From a checkpoint of a small masked image model: encoder layers 10.
Rows from block 2 of the encoder of a small masked image model, named by matrix and row number. Rows with one number belong to one neuron. Each number is 200 + 20 x the weight over its row's rms, rounded and kept within 0 to 999. All counts start at 0.
After each neuron's rows are labels from the 100 images, of 14976, where the neuron reaches its highest value: "strongest on" is what is common among them; "colour at peak" is the nearest of a few named colours to the mean colour under the peak. Only what is clearly more common there than usual is listed. The data: photos of plants, animals and fungi (iNaturalist).
# fc1: MLP up (encoder.blocks.2.mlp.fc1.weight, 512x128), inputs 0-127
# fc2: MLP down (encoder.blocks.2.mlp.fc2.weight, 128x512, transposed), outputs 0-127

fc1.208,208,206,205,196,180,203,193,241,192,210,218,152,198,216,180,188,200,185,203,193,175,239,202,177,188,194,163,208,187,203,197,220,194,162,200,192,189,200,197,213,177,185,231,181,176,163,218,212,243,185,218,180,210,199,228,188,261,241,185,192,194,193,190,210,209,198,199,228,228,192,216,187,233,183,162,203,205,220,197,183,224,201,198,185,173,197,195,245,189,223,161,205,214,181,219,225,189,194,203,176,190,204,198,200,209,216,200,194,166,218,193,215,266,212,198,199,229,193,192,179,186,193,194,201,224,208,189,228
fc2.208,224,180,198,184,184,191,229,193,188,210,182,214,179,199,187,205,154,167,175,193,193,184,205,193,158,221,211,183,191,178,211,197,208,204,222,202,210,175,232,224,177,165,187,152,179,249,197,189,203,215,189,195,183,232,163,221,193,167,195,170,182,207,216,218,175,178,218,244,196,187,197,220,224,208,197,202,225,189,215,198,193,205,229,202,218,195,221,197,220,193,210,202,215,204,163,189,228,181,186,181,213,219,193,232,206,201,206,182,202,193,223,189,185,199,191,163,159,232,177,235,209,210,179,228,226,205,207,226
strongest on: phylum Chordata; class Aves
colour at peak: white

fc1.448,213,200,233,179,191,236,192,213,198,204,187,164,210,212,215,169,211,200,221,239,177,195,205,189,225,203,177,195,173,243,206,198,167,171,198,160,203,200,220,222,206,204,191,180,217,191,195,222,231,210,144,202,205,209,221,214,171,201,187,191,209,240,169,207,181,184,183,175,204,190,202,226,207,247,186,173,212,180,239,209,200,202,199,173,221,215,209,211,220,193,246,170,207,197,191,200,197,182,220,187,217,206,157,195,173,194,197,219,205,190,210,221,164,174,218,228,201,189,212,190,201,228,171,192,178,209,211,193
fc2.448,219,202,208,199,205,186,216,214,190,191,203,176,202,178,219,169,218,162,231,176,160,179,196,172,174,179,181,210,144,202,199,219,174,193,185,187,173,177,179,224,222,220,199,184,211,197,205,209,225,182,210,195,204,222,194,205,214,209,211,182,214,187,202,237,171,183,222,227,221,172,221,179,191,218,164,200,192,193,227,198,175,208,207,217,207,219,186,199,201,228,219,216,188,203,198,244,226,167,252,221,185,184,212,194,195,191,172,226,207,176,197,223,183,183,172,209,209,247,240,194,186,203,211,179,208,214,195,224
strongest on: class Aves; phylum Chordata; order Accipitriformes; family: Accipitridae
colour at peak: white

fc1.308,185,215,217,195,171,214,227,225,225,205,222,162,212,182,210,196,209,180,197,203,195,212,205,238,214,196,190,214,184,169,225,229,182,190,154,199,225,214,217,181,199,222,221,200,209,158,188,235,203,183,186,220,190,209,197,184,168,163,230,189,182,193,192,193,218,178,183,191,219,222,202,197,171,207,192,179,181,206,194,207,173,213,201,176,200,152,179,227,182,213,188,198,249,218,221,186,191,190,198,186,192,190,218,192,163,215,270,186,214,199,219,216,200,216,184,212,235,187,215,194,183,179,209,229,230,193,200,203
fc2.308,214,223,179,200,194,182,172,210,216,221,224,197,202,164,160,230,227,206,212,196,197,201,169,191,179,215,187,216,202,210,209,181,186,174,183,218,204,254,214,178,230,203,209,228,165,197,214,227,201,204,212,164,201,225,212,176,212,219,194,195,189,206,193,189,192,179,189,192,186,228,184,179,213,204,195,212,212,202,168,206,224,194,219,209,203,214,208,207,201,176,213,200,226,192,190,217,179,216,176,194,231,222,151,209,167,222,220,203,186,185,231,155,181,208,220,162,213,207,220,189,221,238,173,166,225,156,179,209
strongest on: order Passeriformes
colour at peak: white

fc1.78,177,201,225,193,230,225,204,180,178,199,218,213,200,192,233,226,178,232,212,240,184,205,173,219,202,174,199,209,164,201,212,239,197,155,218,213,222,184,192,213,190,137,202,220,220,197,187,182,210,192,178,158,238,192,213,176,195,216,209,206,191,198,235,201,209,226,188,206,207,206,217,185,192,187,195,236,202,214,184,184,190,219,204,191,168,232,186,223,199,197,220,172,227,226,210,219,196,206,216,174,181,218,194,205,208,170,168,190,209,212,231,194,149,166,192,190,209,223,236,193,204,190,203,213,206,185,194,201
fc2.78,228,209,179,235,202,185,200,223,229,197,177,188,196,186,166,185,194,175,201,179,236,199,227,191,206,196,191,170,227,191,197,155,211,260,185,189,181,225,195,202,218,251,197,206,167,166,201,211,187,200,214,224,164,243,186,206,215,203,197,196,224,202,190,206,196,170,230,179,193,212,166,212,210,208,204,167,203,211,223,208,184,170,197,233,238,179,198,175,225,189,205,216,186,191,211,208,189,199,203,228,187,163,177,195,196,194,210,231,190,177,182,218,241,232,205,196,221,203,196,200,202,196,182,171,211,202,211,192
strongest on: phylum Arthropoda
colour at peak: white

fc1.482,199,169,237,210,187,211,198,200,233,186,204,201,192,245,213,215,171,214,192,188,229,188,185,194,198,192,186,218,234,180,221,187,178,217,193,199,162,206,160,176,197,201,209,179,187,220,203,163,202,210,228,211,188,200,177,191,222,240,210,227,170,230,180,183,206,198,219,207,192,168,218,170,170,200,201,165,163,225,238,228,205,172,225,192,187,225,195,183,213,228,195,213,189,215,187,221,189,158,201,220,211,208,175,209,195,215,239,195,179,181,228,179,212,170,187,200,191,234,226,206,187,214,215,209,193,185,215,215
fc2.482,207,218,197,184,159,232,194,182,200,201,204,185,187,189,230,184,228,179,206,207,211,183,216,164,236,188,209,177,199,182,223,193,192,169,217,195,192,205,233,199,196,217,186,213,196,194,205,214,169,186,193,188,162,205,195,238,224,184,214,199,239,197,193,210,221,173,229,215,181,213,183,188,154,209,201,207,220,187,163,231,189,224,204,223,158,180,176,228,200,217,193,183,166,184,202,206,250,192,204,210,202,160,214,226,165,193,203,228,202,172,176,178,179,195,210,178,212,205,200,213,207,234,163,201,186,213,184,187
strongest on: phylum Arthropoda; class Insecta
colour at peak: black

fc1.307,220,201,204,183,190,191,188,208,160,196,224,195,199,181,196,216,164,213,196,204,215,218,194,194,216,197,241,166,211,213,198,206,177,169,169,195,233,227,169,195,204,201,182,207,215,198,231,184,224,196,178,182,202,214,224,201,203,224,190,171,190,181,208,191,212,189,215,194,136,187,209,190,177,191,195,203,212,247,200,208,203,206,217,156,191,198,226,180,172,241,201,193,158,241,176,209,221,195,175,186,190,204,196,181,205,151,233,187,207,214,165,202,176,182,192,214,166,228,215,204,218,196,207,217,207,182,214,228
fc2.307,167,198,176,217,213,212,204,191,251,190,197,198,189,221,212,198,242,181,195,199,179,174,213,185,206,201,190,234,175,190,219,211,201,221,209,211,208,174,201,188,229,204,193,210,206,222,182,230,199,211,204,194,211,206,191,201,210,180,207,200,211,204,220,233,172,192,188,199,231,225,171,198,228,210,191,224,168,168,205,199,187,202,175,210,224,229,161,226,199,143,195,229,216,196,258,179,180,204,202,200,227,184,204,227,185,246,198,188,208,180,254,195,200,199,216,183,233,199,202,217,182,182,203,192,222,223,205,172
strongest on: phylum Tracheophyta; kingdom Plantae
colour at peak: black

fc1.85,205,184,184,183,188,179,212,194,192,155,208,236,217,203,188,256,194,162,229,236,193,203,221,215,197,166,214,199,215,183,219,229,195,202,179,201,187,178,203,222,167,201,204,213,236,194,222,196,211,183,185,217,228,204,212,222,227,171,191,195,176,199,200,218,218,218,212,226,198,215,207,173,163,215,182,184,253,168,214,171,178,171,170,193,249,196,204,207,181,202,178,222,202,188,168,174,170,181,186,183,249,223,198,205,212,191,187,226,209,197,219,218,196,188,187,197,201,202,200,196,191,208,194,197,192,182,182,177
fc2.85,200,186,175,193,198,210,200,158,240,196,160,227,223,201,191,187,193,194,229,177,167,194,237,228,176,151,200,200,208,203,207,219,190,190,210,207,218,224,210,211,175,252,166,190,211,193,200,203,232,175,204,208,177,223,208,202,208,229,195,221,169,216,171,221,211,199,203,214,196,204,197,180,183,218,184,170,234,191,226,177,196,168,189,205,214,194,185,200,232,193,218,236,211,195,179,202,194,157,195,186,235,232,214,205,210,216,188,238,201,205,185,228,214,227,228,181,221,210,219,192,226,194,229,202,196,195,181,199
strongest on: phylum Arthropoda; class Insecta; order Lepidoptera
colour at peak: white

fc1.388,203,209,155,199,208,232,193,215,192,199,193,197,197,172,167,191,172,223,205,191,197,168,237,196,200,165,200,214,190,187,192,186,197,195,190,213,223,203,194,246,178,151,192,218,192,231,206,175,219,189,165,191,203,181,168,198,190,170,187,183,207,188,200,240,191,195,181,168,207,183,194,172,194,211,233,216,212,225,215,221,180,204,200,193,217,197,186,199,220,209,204,252,197,221,220,205,226,181,188,236,172,217,257,210,206,218,202,172,193,199,206,221,200,197,162,205,215,209,190,190,201,214,197,207,210,195,151,236
fc2.388,203,173,195,214,205,163,201,194,174,212,205,183,174,190,210,209,225,204,201,224,183,180,198,189,188,173,201,163,172,191,182,238,163,206,203,229,168,220,231,140,194,222,194,165,223,216,198,212,209,232,187,206,202,221,230,254,225,227,188,259,176,193,206,215,210,196,226,241,192,198,200,211,195,181,195,179,198,206,196,183,188,240,187,215,160,217,199,204,210,199,173,177,208,202,191,196,215,210,189,162,187,184,182,196,206,194,186,207,220,204,174,168,186,195,210,175,192,185,183,212,195,201,196,207,194,190,216,230
strongest on: phylum Chordata; class Aves; order Anseriformes; family: Anatidae
colour at peak: white

fc1.458,218,246,217,203,192,163,229,212,235,221,194,217,206,225,176,202,203,184,195,207,214,210,195,154,191,181,211,177,216,209,166,172,180,200,211,193,202,229,217,187,203,190,225,242,207,185,192,187,175,185,201,189,192,206,191,197,251,251,181,224,176,176,172,212,247,190,238,189,179,174,205,192,195,202,190,176,218,215,181,193,205,205,216,191,176,159,198,210,178,218,184,200,179,200,201,225,198,202,186,220,229,185,195,236,198,204,181,186,219,212,203,197,184,179,164,169,214,196,224,187,193,217,215,201,200,233,185,225
fc2.458,199,202,185,178,191,198,202,185,213,197,201,205,214,165,188,204,235,206,213,213,228,184,230,195,231,220,152,206,203,190,234,209,178,185,219,226,215,224,199,202,219,173,199,213,189,221,202,225,208,200,174,206,176,197,220,179,177,167,197,218,203,227,227,195,259,213,194,189,202,194,225,223,197,225,187,224,197,212,229,197,190,206,182,221,160,206,186,204,187,236,206,197,204,185,221,195,177,229,194,147,203,214,163,217,159,196,239,206,214,186,206,180,228,205,221,168,215,195,174,206,220,192,184,160,229,182,201,192
strongest on: order Passeriformes
colour at peak: white

fc1.472,184,181,218,208,174,217,187,213,207,226,196,182,228,204,209,177,210,187,177,175,186,202,209,165,199,176,164,174,224,165,224,188,221,209,203,199,212,210,225,197,213,181,222,218,174,227,184,181,223,211,214,207,193,192,175,195,191,198,178,231,192,189,188,226,221,210,233,213,225,193,170,206,208,195,213,219,227,181,186,214,202,205,163,225,248,187,187,183,173,181,226,208,231,206,176,202,237,165,211,201,217,230,154,217,166,177,203,203,210,222,174,191,188,187,228,174,188,193,211,175,213,240,188,187,227,194,177,210
fc2.472,200,166,199,217,185,191,202,191,232,164,177,180,182,223,208,209,183,195,193,203,201,175,233,209,180,190,234,213,229,205,238,209,207,203,168,202,188,154,197,205,191,186,196,180,208,242,227,191,202,212,193,201,231,188,207,205,224,164,186,225,176,223,187,211,213,216,220,176,187,182,202,213,185,201,214,248,165,206,228,207,183,229,184,171,160,233,194,215,215,195,203,192,247,233,199,180,192,184,199,171,180,207,183,210,223,213,198,200,203,217,227,197,199,213,243,194,180,204,198,200,205,210,176,231,175,223,209,238
strongest on: phylum Chordata; class Aves
colour at peak: white

fc1.493,201,209,177,212,190,200,177,181,171,208,198,202,202,230,214,244,196,205,180,152,202,180,217,189,193,244,176,179,227,208,220,170,214,188,233,171,192,185,207,231,219,223,186,210,163,214,220,192,227,219,214,226,192,179,189,209,212,216,194,226,178,193,226,195,183,170,184,184,227,194,204,186,205,187,186,214,244,190,183,231,230,216,202,202,221,227,204,223,209,208,206,205,203,194,199,214,178,166,217,238,184,206,151,227,191,220,220,188,219,210,208,170,196,173,164,209,170,229,222,191,217,203,199,172,186,189,196,197
fc2.493,207,215,223,184,191,208,240,209,246,179,225,187,180,195,187,190,209,194,216,228,190,184,162,199,214,156,228,171,163,208,189,194,203,207,197,204,210,207,187,209,232,175,203,199,215,172,209,182,174,189,220,176,209,212,163,205,223,193,207,212,224,177,197,208,199,191,226,199,216,218,183,179,204,229,183,198,179,211,184,212,197,169,245,195,204,189,191,192,210,162,236,203,178,208,151,218,177,185,195,232,228,181,196,220,207,201,168,202,201,190,189,205,210,178,195,164,228,186,207,218,251,250,222,199,192,192,198,195
strongest on: class Aves; phylum Chordata
colour at peak: white