From a checkpoint of a small masked image model.
Model: encoder arch vit, encoder norm layernorm, encoder patch size [4, 4], encoder width 128, decoder width 192, decoder layers 2.
Training: soap at rate 0.0035, 31700 steps, batches of 128.
Data: trained on photos of plants, animals and fungi (iNaturalist), 77898 training examples, 52.1 epochs.
Rows from block 5 of the encoder of a small masked image model, named by matrix and row number. Rows with one number belong to one neuron. Each number is 500 + 50 x the weight over its row's rms, rounded and kept within 0 to 999. All counts start at 0. Numbers have three digits each.
Before each neuron's rows are labels from the 100 images, of 14976, where the neuron reaches its highest value: "colour at peak" is the nearest of a few named colours to the mean colour under the peak. Only what is clearly more common there than usual is listed. The data: photos of plants, animals and fungi (iNaturalist). In brackets: how many of the 100, against the usual share in percent.
# fc1: MLP up (encoder.blocks.5.mlp.fc1.weight, 512x128), inputs 0-127
# fc2: MLP down (encoder.blocks.5.mlp.fc2.weight, 128x512, transposed), outputs 0-127

colour at peak: white (65 vs 10.1)
fc1.115:575474488452567483512506494452546449458573448514489418453464491584531526386519462469464503487578454627497501565467509556492415480518482523513533612437551586607487463533528548516507464501532534543518564481530512563467470504581474520470503471545540353473491433523459464449472377491513497525429514542564358513479468516455518547455427530621568490502512500566490468435545547501465474555463
fc2.115:503507481531514461489487550534461385533499490553488480499474431406524447533470515536484457439500424483466393500557556447525548463537448501552551484534610552518472549530445513483477525401531518477484577536485506555563530552527520592496553476557575434517505542568447382472439469526464530494399440428522561611484582565552501504524455410531522547561489467506529387450402564564508533522586

colour at peak: white (32 vs 10.1)
fc1.439:596586487540442544445496439495482488593448447456507492511475467496550490475497612541518528591494563556569476524463539517508462527522503575540465542450536524460578487473520615497570538454523470476429492426475469414525558517541441506488508584502520493502546521418549543518463553603442506431535505427539620494477475537472508473431479463578483509527499591494387466495449523417411352484537
fc2.439:431463422411501571567507532509514473584565460510498549479344550449452563468476470449498504457445546464440555505502530451513414535513530487495487526490511550520361495539543588546468444615449558518524484522583488496506470506529543439486588521500582514560518468533517451472528566482450443514430560505476471484447536405421542503538587553447571460500503498473514496633546461575575457462545

colour at peak: black (37 vs 10.7)
fc1.128:499518415476513452527514510424493529471523548449527516527486521494518545525540528491437431433458487534556596451485420440530497510496550530379522528520460517432507403475538523516435389441489425498554472404577559541504428570521518504566471566533464498470547553453547381508511514661473499427434490552472530491529508528511518445565521532514561543353506458477540584550485411511545520474426
fc2.128:479485499505517487518521538497394484448535496601512541430451556478482463513495518403576438596595540447525491587487533558534501418467553580530482563484558499458475568599482453513604573461429556497416539497495510503520504458395556503350484474514479577576466456490527624475461483493521505537486447442489436483495446478567425478481537516563430453567602512510479447504477482527468553550517

colour at peak: black (64 vs 10.7)
fc1.189:466618589478416503517501473486492497395492470583564486491437368368460473590598486405446535526536486509518544523534430576607512495556449491399530517567524532425456565566479504478471467497537551488547580466472467513506497516428494432523509516491494551468425476443487461567491538469519483508557605449569520556457496475526553416497432499527432544468580516545530524494438493501540447529459
fc2.189:526506425461528433440511529546480549545441533417458531464566585530539455391487560562498446452509484521472431479422516379418485514496543441531458446490532444529561395416562439523485500497458530468449462613447531454505545479547566541455508490523494407451600561568457530438407519498510424456455388476501509554560521475470408495491553502448520527513447485515551576456507576557485550510533

colour at peak: black (42 vs 10.7)
fc1.93:442553444493523520494562442540476556503489455441550443547530472507503434491529489458479444451557482449443590525478482503548387449497489612441482424604433473507545508510522430545463489521537535547418576522463527566476554508493523615488475473622441506416512438547583538489552540487584473509487379427562478548491549523401499470480472504450573579434566587520498544538512494544559440480536
fc2.93:546545586539496556529532605502577555496514553565562592513465570483564499562535510540536575566506544518575486477548522491521580517616516484596538586517574550534492528565538589476490540546481563547605493543533552476536499501506519409594532575436571528543494540516508469532472477539469513528559632538507601522562504503612539542524559524579474480582504470517556512517499550512538554539483

colour at peak: white (31 vs 10.1)
fc1.20:582495447452520490504463454495519500439593438522482508547401457533503430437507454533519569507473455548483411504567508578544554495520549485474447504562428447410524476469515458502489497451568571465518497436391564484580523426455536557533436506455509483570451501417406569517522496459572514590571564544443500459570559449570456536506464461542484430602534476526589503525519590477524421542585
fc2.20:490519503463533469541587555493471529435487492533596483494445549500582480445436517542455498498513513468505364468564481633585549381476497444477527422494506531517535477429516512531449539506476564500505482431498492494469569527500500563432496588494496444586599492486376613462502539534543450505529486512504426486442488601544473476460549437461490458583584564482498386581525502492495560502428

colour at peak: black (57 vs 10.7)
fc1.113:388553522438480493491435533505505546432500503476508534511512518446504456542553483436400499514572475561529499563467352548574455454502545421504552489482529472436463493532589536544377485525477485482564570518384456488485558547490512483508532477494571528482503464486553543535379491450618474411586514441637528587516489459474549510475484486475482527405509476508525536525420470528599495532470
fc2.113:512542483460434450458621423476471454460500500526549469424427446504494479448501480537469513423415469401464467478458510424435535487463474561452483469604487484506505493447426406454586434467482513477437466468524510434484478424429529409473488500548409449408483518471435442415512541524431515594413458494381503455492515521534445410508427462444454467533475450459464526416488520502409508536507

colour at peak: white (33 vs 10.1)
fc1.105:562523470539557424381506419481582495478427521508482463491601451490490442451466504481513583520475442549539480536635533480496517535485514459524550527467465470601481441510599456545476498483514568514466571551456486468426463545456498426572502501565569464609448508418561437472549411494485562541561461489609481520459583509486507492493529532456458567543474603394457517516505558556482516510575
fc2.105:465510509527452460563421578541420515541505522534476502406466556511411498531601460504532464515430538510451480593457485467533594503568528552493530514447494514491485487491385473585574536533495462565530489383452458433552494443527567565445395394510460522486594457513458537454506501528504448464460521520475545450485477463581510455483522438593477529452588452579525568500583445468516600512432

colour at peak: black (34 vs 10.7)
fc1.291:485506622606548432509435634448480574375484476543521502487431410441528530527438488452500468580515537496520439475486496489480489501464555503453519438482523532549515516451595554542478545519422569535457521466450519418505510517558549570477422465539512527490461417451491489481456492504403499494432522465467553498539443476575549427524389493529467622424420446520523476521550562472584494505562
fc2.291:510565474556464546533472558499553466354492494450471431481563460501510480504475461438543439469520562514509449453495371539407518526508473475548467441504556484560468575535480454535618547526520484470477472566549528546523427494482474549468611592481509503497445487438479562607477501513521381590546479600489534571632465459486532508508518467522489531525480420469460451479479509364556522483517

colour at peak: white (29 vs 10.1)
fc1.110:490431450438465513465549506532550446521543480553531596520499472491430452560463421508534470441480504480441498521517583488403408548502415489574488553475566486505462446471495541452495548482405653493539444366492537436533595563546482448491450476627478431556522515587510415413507449533493466469511460606567512453541484473495543493548492503551422490512537488482547527545464464456561492526556
fc2.110:520518510513570546500523515498490504472449521484509549557601473451527483532497525569460524517513451478526552475540549483547524429462552512461469510514467499469479508498463540490542530480617408526441558518538488590494449404446436570537568543402494583456402492427554524527482554541541521544574498358483500554483461494445476474395369553335549480584496483473510479562522546543452566470431

colour at peak: black (41 vs 10.7)
fc1.447:423559492519548549564381543568424488493544503556460472539371463497550588517547450505509486518542404511474526466453496516468395461502495518452491479497468520547542541434473480434449511547483481501545509447527554543536460471419628525417522516477548499508476521532511482482637467378461444452479437540467412492442527488575452449558492564501596495496541550521626530504518565449574538538504
fc2.447:499569529520568525521401530556507535449471429393581507567608533544482429556439547541473477550519533491556525549465504397560536478509503519499504473504552557472467493539574521450513486447554421517383464426566476469577559522502533512535542431464450571517452511417555488559503465420516592450526550519378487492482530482457494420468423496526469525519424441426443458410511463443506422567489