config = dict(
    model='masked image model',
    train_examples=77898,
    crop_scale_min=1,
    method='mae',
    loss='mse',
    encoder_norm_position='pre',
    encoder_mlp_ratio=4,
    encoder_positions='rope',
    encoder_register_tokens=2,
    norm_pix_loss=True,
    optimizer='soap',
    eps=1e-08,
    max_steps=31700,
    lr_schedule='wsd',
)
Rows from block 5 of the encoder of a small masked image model, named by matrix and row number. Rows with one number belong to one neuron. Each number is 128 + 24 x the weight over its row's rms, rounded and kept within 0 to 255. All counts start at 0. Numbers have three digits each.
Before each neuron's rows are labels from the 100 images, of 14976, where the neuron reaches its highest value: "patch colour" is the nearest of a few named colours to the mean colour under the peak. Only what is clearly more common there than usual is listed. The data: photos of plants, animals and fungi (iNaturalist). In brackets: how many of the 100.
# fc1: MLP up (encoder.blocks.5.mlp.fc1.weight, 512x128), inputs 0-127
# fc2: MLP down (encoder.blocks.5.mlp.fc2.weight, 128x512, transposed), outputs 0-127

patch colour: black (27)
fc1.276:147169139123073126123145147120102140126118131172144128136106116093141112156164099119132143093112115108146143136101110143164164135127120128143153146161120148117110136096132102109136101160147157130149147137097138141121125113122136079144129150125093154092102106097125089138085135127122077136107168141096154181117144115128175132140109121147102136131171082176123133110081178119169110142083
fc2.276:082115111108167116105110110144129113107144118085096081085134101119115144106124144113123116118130139140117111088127131110101095140106110097102090088115126112106149078125118112137112142081108106087109117149156088080122143131127158130101129113137124065117127170103129133113120127114110134101126099093162116099142103080139112104120139122078166121119091148088121159137128086158097128136155

patch colour: white (34)
fc1.34:118108138100145097135143150116136107122119154128115116135102124117117096122134091137098105099130138124113134119135114118140145119150086166133134110091112179169126154159115131154134159095142154068109179087103089176217157087143103131126103124159153130159123132097105118129111102144114166157151133121142141183123134100105128153162131148147106134106134122096140133155095104121114115115141
fc2.34:142130124122152092129098160106142108131125180099097147156132110203114131148120120141125135095123142119112133122101183111119083105125102114141115133149169175141191129127134158125090139122143133104147169143091165124138136096168127149154093122159125135109079130147150111124150116087114101116159138086132137121159156136145128136079125106123119104135098179119101136095129110130124104137154

patch colour: black (70)
fc1.308:089126147091152120137079146105138128035158134113117114104079146114128126144147132117118138132149130148143117113139127159131168121137132126152119145144149130101113132151129175141129136093100091080161140111113109133171155121129138075142140139138180091146109103109099107146089109101123164119179171108166157096145118130160123149131112095132117118123133114118118138100129118159095147161125
fc2.308:156167097150088110090177112158107152202109124153144145141150094113116136114100131134106119130088136102100138139132092091111107121121137125100137110117123117153169128098126083128123086169148153131088110154123124121103093134119108163114107121090098164088128148144129143104104135136175108150082073135092118147116136121094128098123115138122112155129126129159127111150120146089132119095133

patch colour: black (27)
fc1.31:151127103125130101169118156156099121100136139156174095108123125112201178165113115162089139142153118096183159116108114152105185122117152137101088130131107131137129124119164152108140094098149100135155150112119136137146135143151120108143151133123149117092108150138101104130104133087102161119124115166088099146085126139122125099137123174107148126145120129143144116155151144084110144124093
fc2.31:170158149139103171134122154125146107147123116116137126111097111130132136185091151147125144121186119120109151157113102108126133151141113080142120132134104139151110138117092145129116140134130107138120150163138142122107095132097120084153168133103184097081154119125174114145116130171117123152117084100073080166134120115138119152131148068116164141151104119136138128162133103107125120079127

patch colour: black (37)
fc1.316:105131135131169149135091093176116153120113133076084157122133101130128141156125118116127113114135137153143115123120113099094127082087136087085144170141118099109137150152172133162086119122156124146134136118118127175168116114129158116161145130121128140123167120151168169143159104125098114156115174087095103142103116135113146123165067140127138106108125117175158123106106134130103140106146
fc2.316:128150104111126144145116108128124157146130148067091111155114124122138162125109131095133152085111128117188130157128138116112123115114124125131124146158076109143115073139140124126141170151149121100143133101114091168140099116100119158188133103134157104129116143114135137141153136102115107170110108108105140138100156147126148113153092196149195156125101103161148127102119122096139151156141

patch colour: black (55)
fc1.195:098212128126112131115135112165157152141110134128173103141133122133152143132139098160119138088099090109152161151113091129137145114146156176122111129124090170145136145136166097150108125101147136097161113096147146133125107077100174101107131158143131120135114104110109077139161114132157110120127119112126182117136114078141142073111101110133128124147126111121111152122146121140166128125092
fc2.195:125099131109129131116143109095101104106142126139110161125129140110071119129146156102126105164164160115121086129177136139158099124102131081096130139116172086122136154122089118110123128123121133129091155157136086112122173181158078154146139114136130128123136159134161146101056102118111114135146101098163100174106120138103140156138139116138130177120151162155123136136126144146125126133167

patch colour: white (31)
fc1.244:138126174166130168101159102143120101151067143111109084148132143135167137105126141169115131149082082127134127149118109099149089157145122161118095144116098143169121142093088161121149153137147111115147147099168135100150141121154098139128117146141146102127152115106127123065126134145134134053178104127123109117116145109113123137117099107151129114135106146153113101127107133089155129138101
fc2.244:139129076103120091107119169092131127152144101120104101118097135148119096133167095064167144126097157137112123139177117182125124137116114152140093120165164163139118145136156177165153129085107145130100131130119129141107090155122118093117168141112139148124130127114118101100094111115131113178136130119108147117083145166143137124123161164114111120117080087137110157119113127150139111130147

patch colour: white (41)
fc1.508:142081148125124091154128105156139149132127121164086125107155124140145134145112111103139090154108140101143096169147139107104125106136082165098138137116132108151144115132124130125119154146135092149139165072179128158086126175112116136124132071134161146106123093119130130175141119118095104172146166097129119147121151112100103162083120089134177142097125156113128137147149111146116161134107
fc2.508:107101130179148088107108110158148113147142127144060157129130138160142153151115153142116122150123131119129105170135160109105139126152113122138114143135166133169133099133110116150125159114096103162152150124171125133090125167142114143125124081113117116102127100135076152142115096132109122159186121141142128146153140123099125154071101102115132160094111127117146125188121133124077156105095

patch colour: white (55)
fc1.125:132137101150157141129115132118132097171159120157106160143132127143122130161084097146153075122147104124083094123139180100110122137131112116105129183148131158119094099149160139090118144105140153167128135142142096175120138163131138142142125142134150136110130139103115129107123155131157102060113134152095095135129147077117101140133137133110164088131121132120078157165129154084135115093153
fc2.125:124138124110122148110096127115116088173134116154111137144126087135108148154118091153127091140129125122094087145155138115142109130110136096146124163132160124152164117107117153101125101100131168124149151156134105166146115133133115120152122127151151091091144163144096123117138161117161080110056158142128182148175161097160154113091122133102130133141074149102150135132124123126178107095129

patch colour: black (54)
fc1.22:154162142145138123143124162118165104107134090056079140120093133167147114144128141107133133113143128171085113123129138148099098136142174136140117155131118110162106160162146133140133082111065133097121154131119137155142099143115103131158146139129105121126112126137150116062170126126118106089104126120127165103138141139126104087076080124122192139123109130127130139153117131132141095126119
fc2.22:158148123151102110143129109136122140136115136078114098144122106151124112128109178151118129117138138129148103131091144110125114159203146132125103080120115103151108111111112114140082113176128152125142099138135156097133151097111091115138143092139115135094109087101116155122153141166140132095137112161121142113176133149157133099090166165095156146131127112108147128133109104131121141069194

patch colour: white (49)
fc1.443:139115103125117152095158146175143145140136145114161074116146177130148160122068172134119108135080100116145159138102136096096161110099131164121148122109115144135117127130154117164190164102090147167116114113139123119119120145154187119128146119138146115142175099143090087087132146120144109157136094136138113138135117093131126111116118141141152144155104158113087137105110148109138114119101
fc2.443:119161115111131146115122140122133140130150096091093151100120127125128097137127119145129204120157140128147086134107148114116140148140124137127099131103137166126144087102138135102118123145148088129097161099068125106110133109129079147136104116127122118154130122137160144126144127127110152100077157122101120114162103155110135184102104088094168154096116121177186151111128146161168151144158

patch colour: white (28)
fc1.126:123131106142139150146157116090101135127131108108167099110159135102147133107110159105102065147134145172132164082096118102085143133131135141129102162098143139113150140214110131149166112130121120135146178100148115167158136125121122158116111127133123124118123146122161164142128140155108119181129134113095110121074117128071128114150107135100137128131128130139143095114155160124159085141116
fc2.126:134169131137107129143114124164139140111108138107105144133111136106167141092197125132118132123096131094118157125164183111141121112086101124111150169140109120129086119109087131141075147147119135104125150112120127152154124173173077104119169138121138138148122150138122153122128134124117150153134147100090110138098069170132130111114121168114126093150136088113134125099149060142120146105119

patch colour: white (45)
fc1.450:163085101131096133136143147118102145103108147119105129109134170118125110098099152117139129132108161107154085102129160122102185192143111130174089117139149110128090112124139139133154138134112138105119071116147148132137144103113117087138173160105116110138125155117121123110142121131083169119109140149087122089151094142135098152146161142144099086165113095140128130114120145146074137164138
fc2.450:121180142141161148122133114131142134162123106172134104167155100144126131151161107117107142128137124181123139140148141121158098118134127134092152103120121162125155141121119142137126093142162124163104167176108095143155137144140123160123106103168136195147127115130130151125104176138172114133140100127166090151107123135114165111107105136128137143097166153126125142141137095095183090068136

patch colour: black (51)
fc1.342:094150104095139118121102146120159124133185095142172108133143096112143126133149118107168127069155145181130121143126127129111134096096135120127104116164154130072175123117137146154101110125119125096100089128121126170141112134140126112094122131120104168163108130153134119123154133095152121142115098080066144135138100105136181142140140165148155143122086128121084129136142122114177129136121
fc2.342:160110155160120092123134154170160106137096150134150143130136144144099112129108123133080124158102131089133138116132130174149103113143101115108172155094091120116085087111123130126130143154120135101101156175152116128110127096164110165153108143167144112128116147090149151144136184111130181090175150119138150106116121168110177125116101127131113110134133154127127123102139065108136124144122

patch colour: white (50)
fc1.53:109170080124108138134085139147122111134136093082098182180130138129123113132101121120161138136144132134166124123150174102157122142111129116122116141113142127132138160102152147104110106133155119142096150115093112131165143115122071107121129098117110128119062140145169152115130099178091192102121159166170126101111109136124124185137160123136155094133122131158141119126112130131132131145148
fc2.53:176117126162128123095132094101125137165141151164159112092130119101148110148140129149108175155111074119132136110113150119135139156141161123139101139109138141127157156148139112147120111120095132103123190094105133113101174109126160156129119094114148146091118112128139140138166140094139170100131152090099166116130123173141129102077112132123115143089178140142149142146107154161148082148150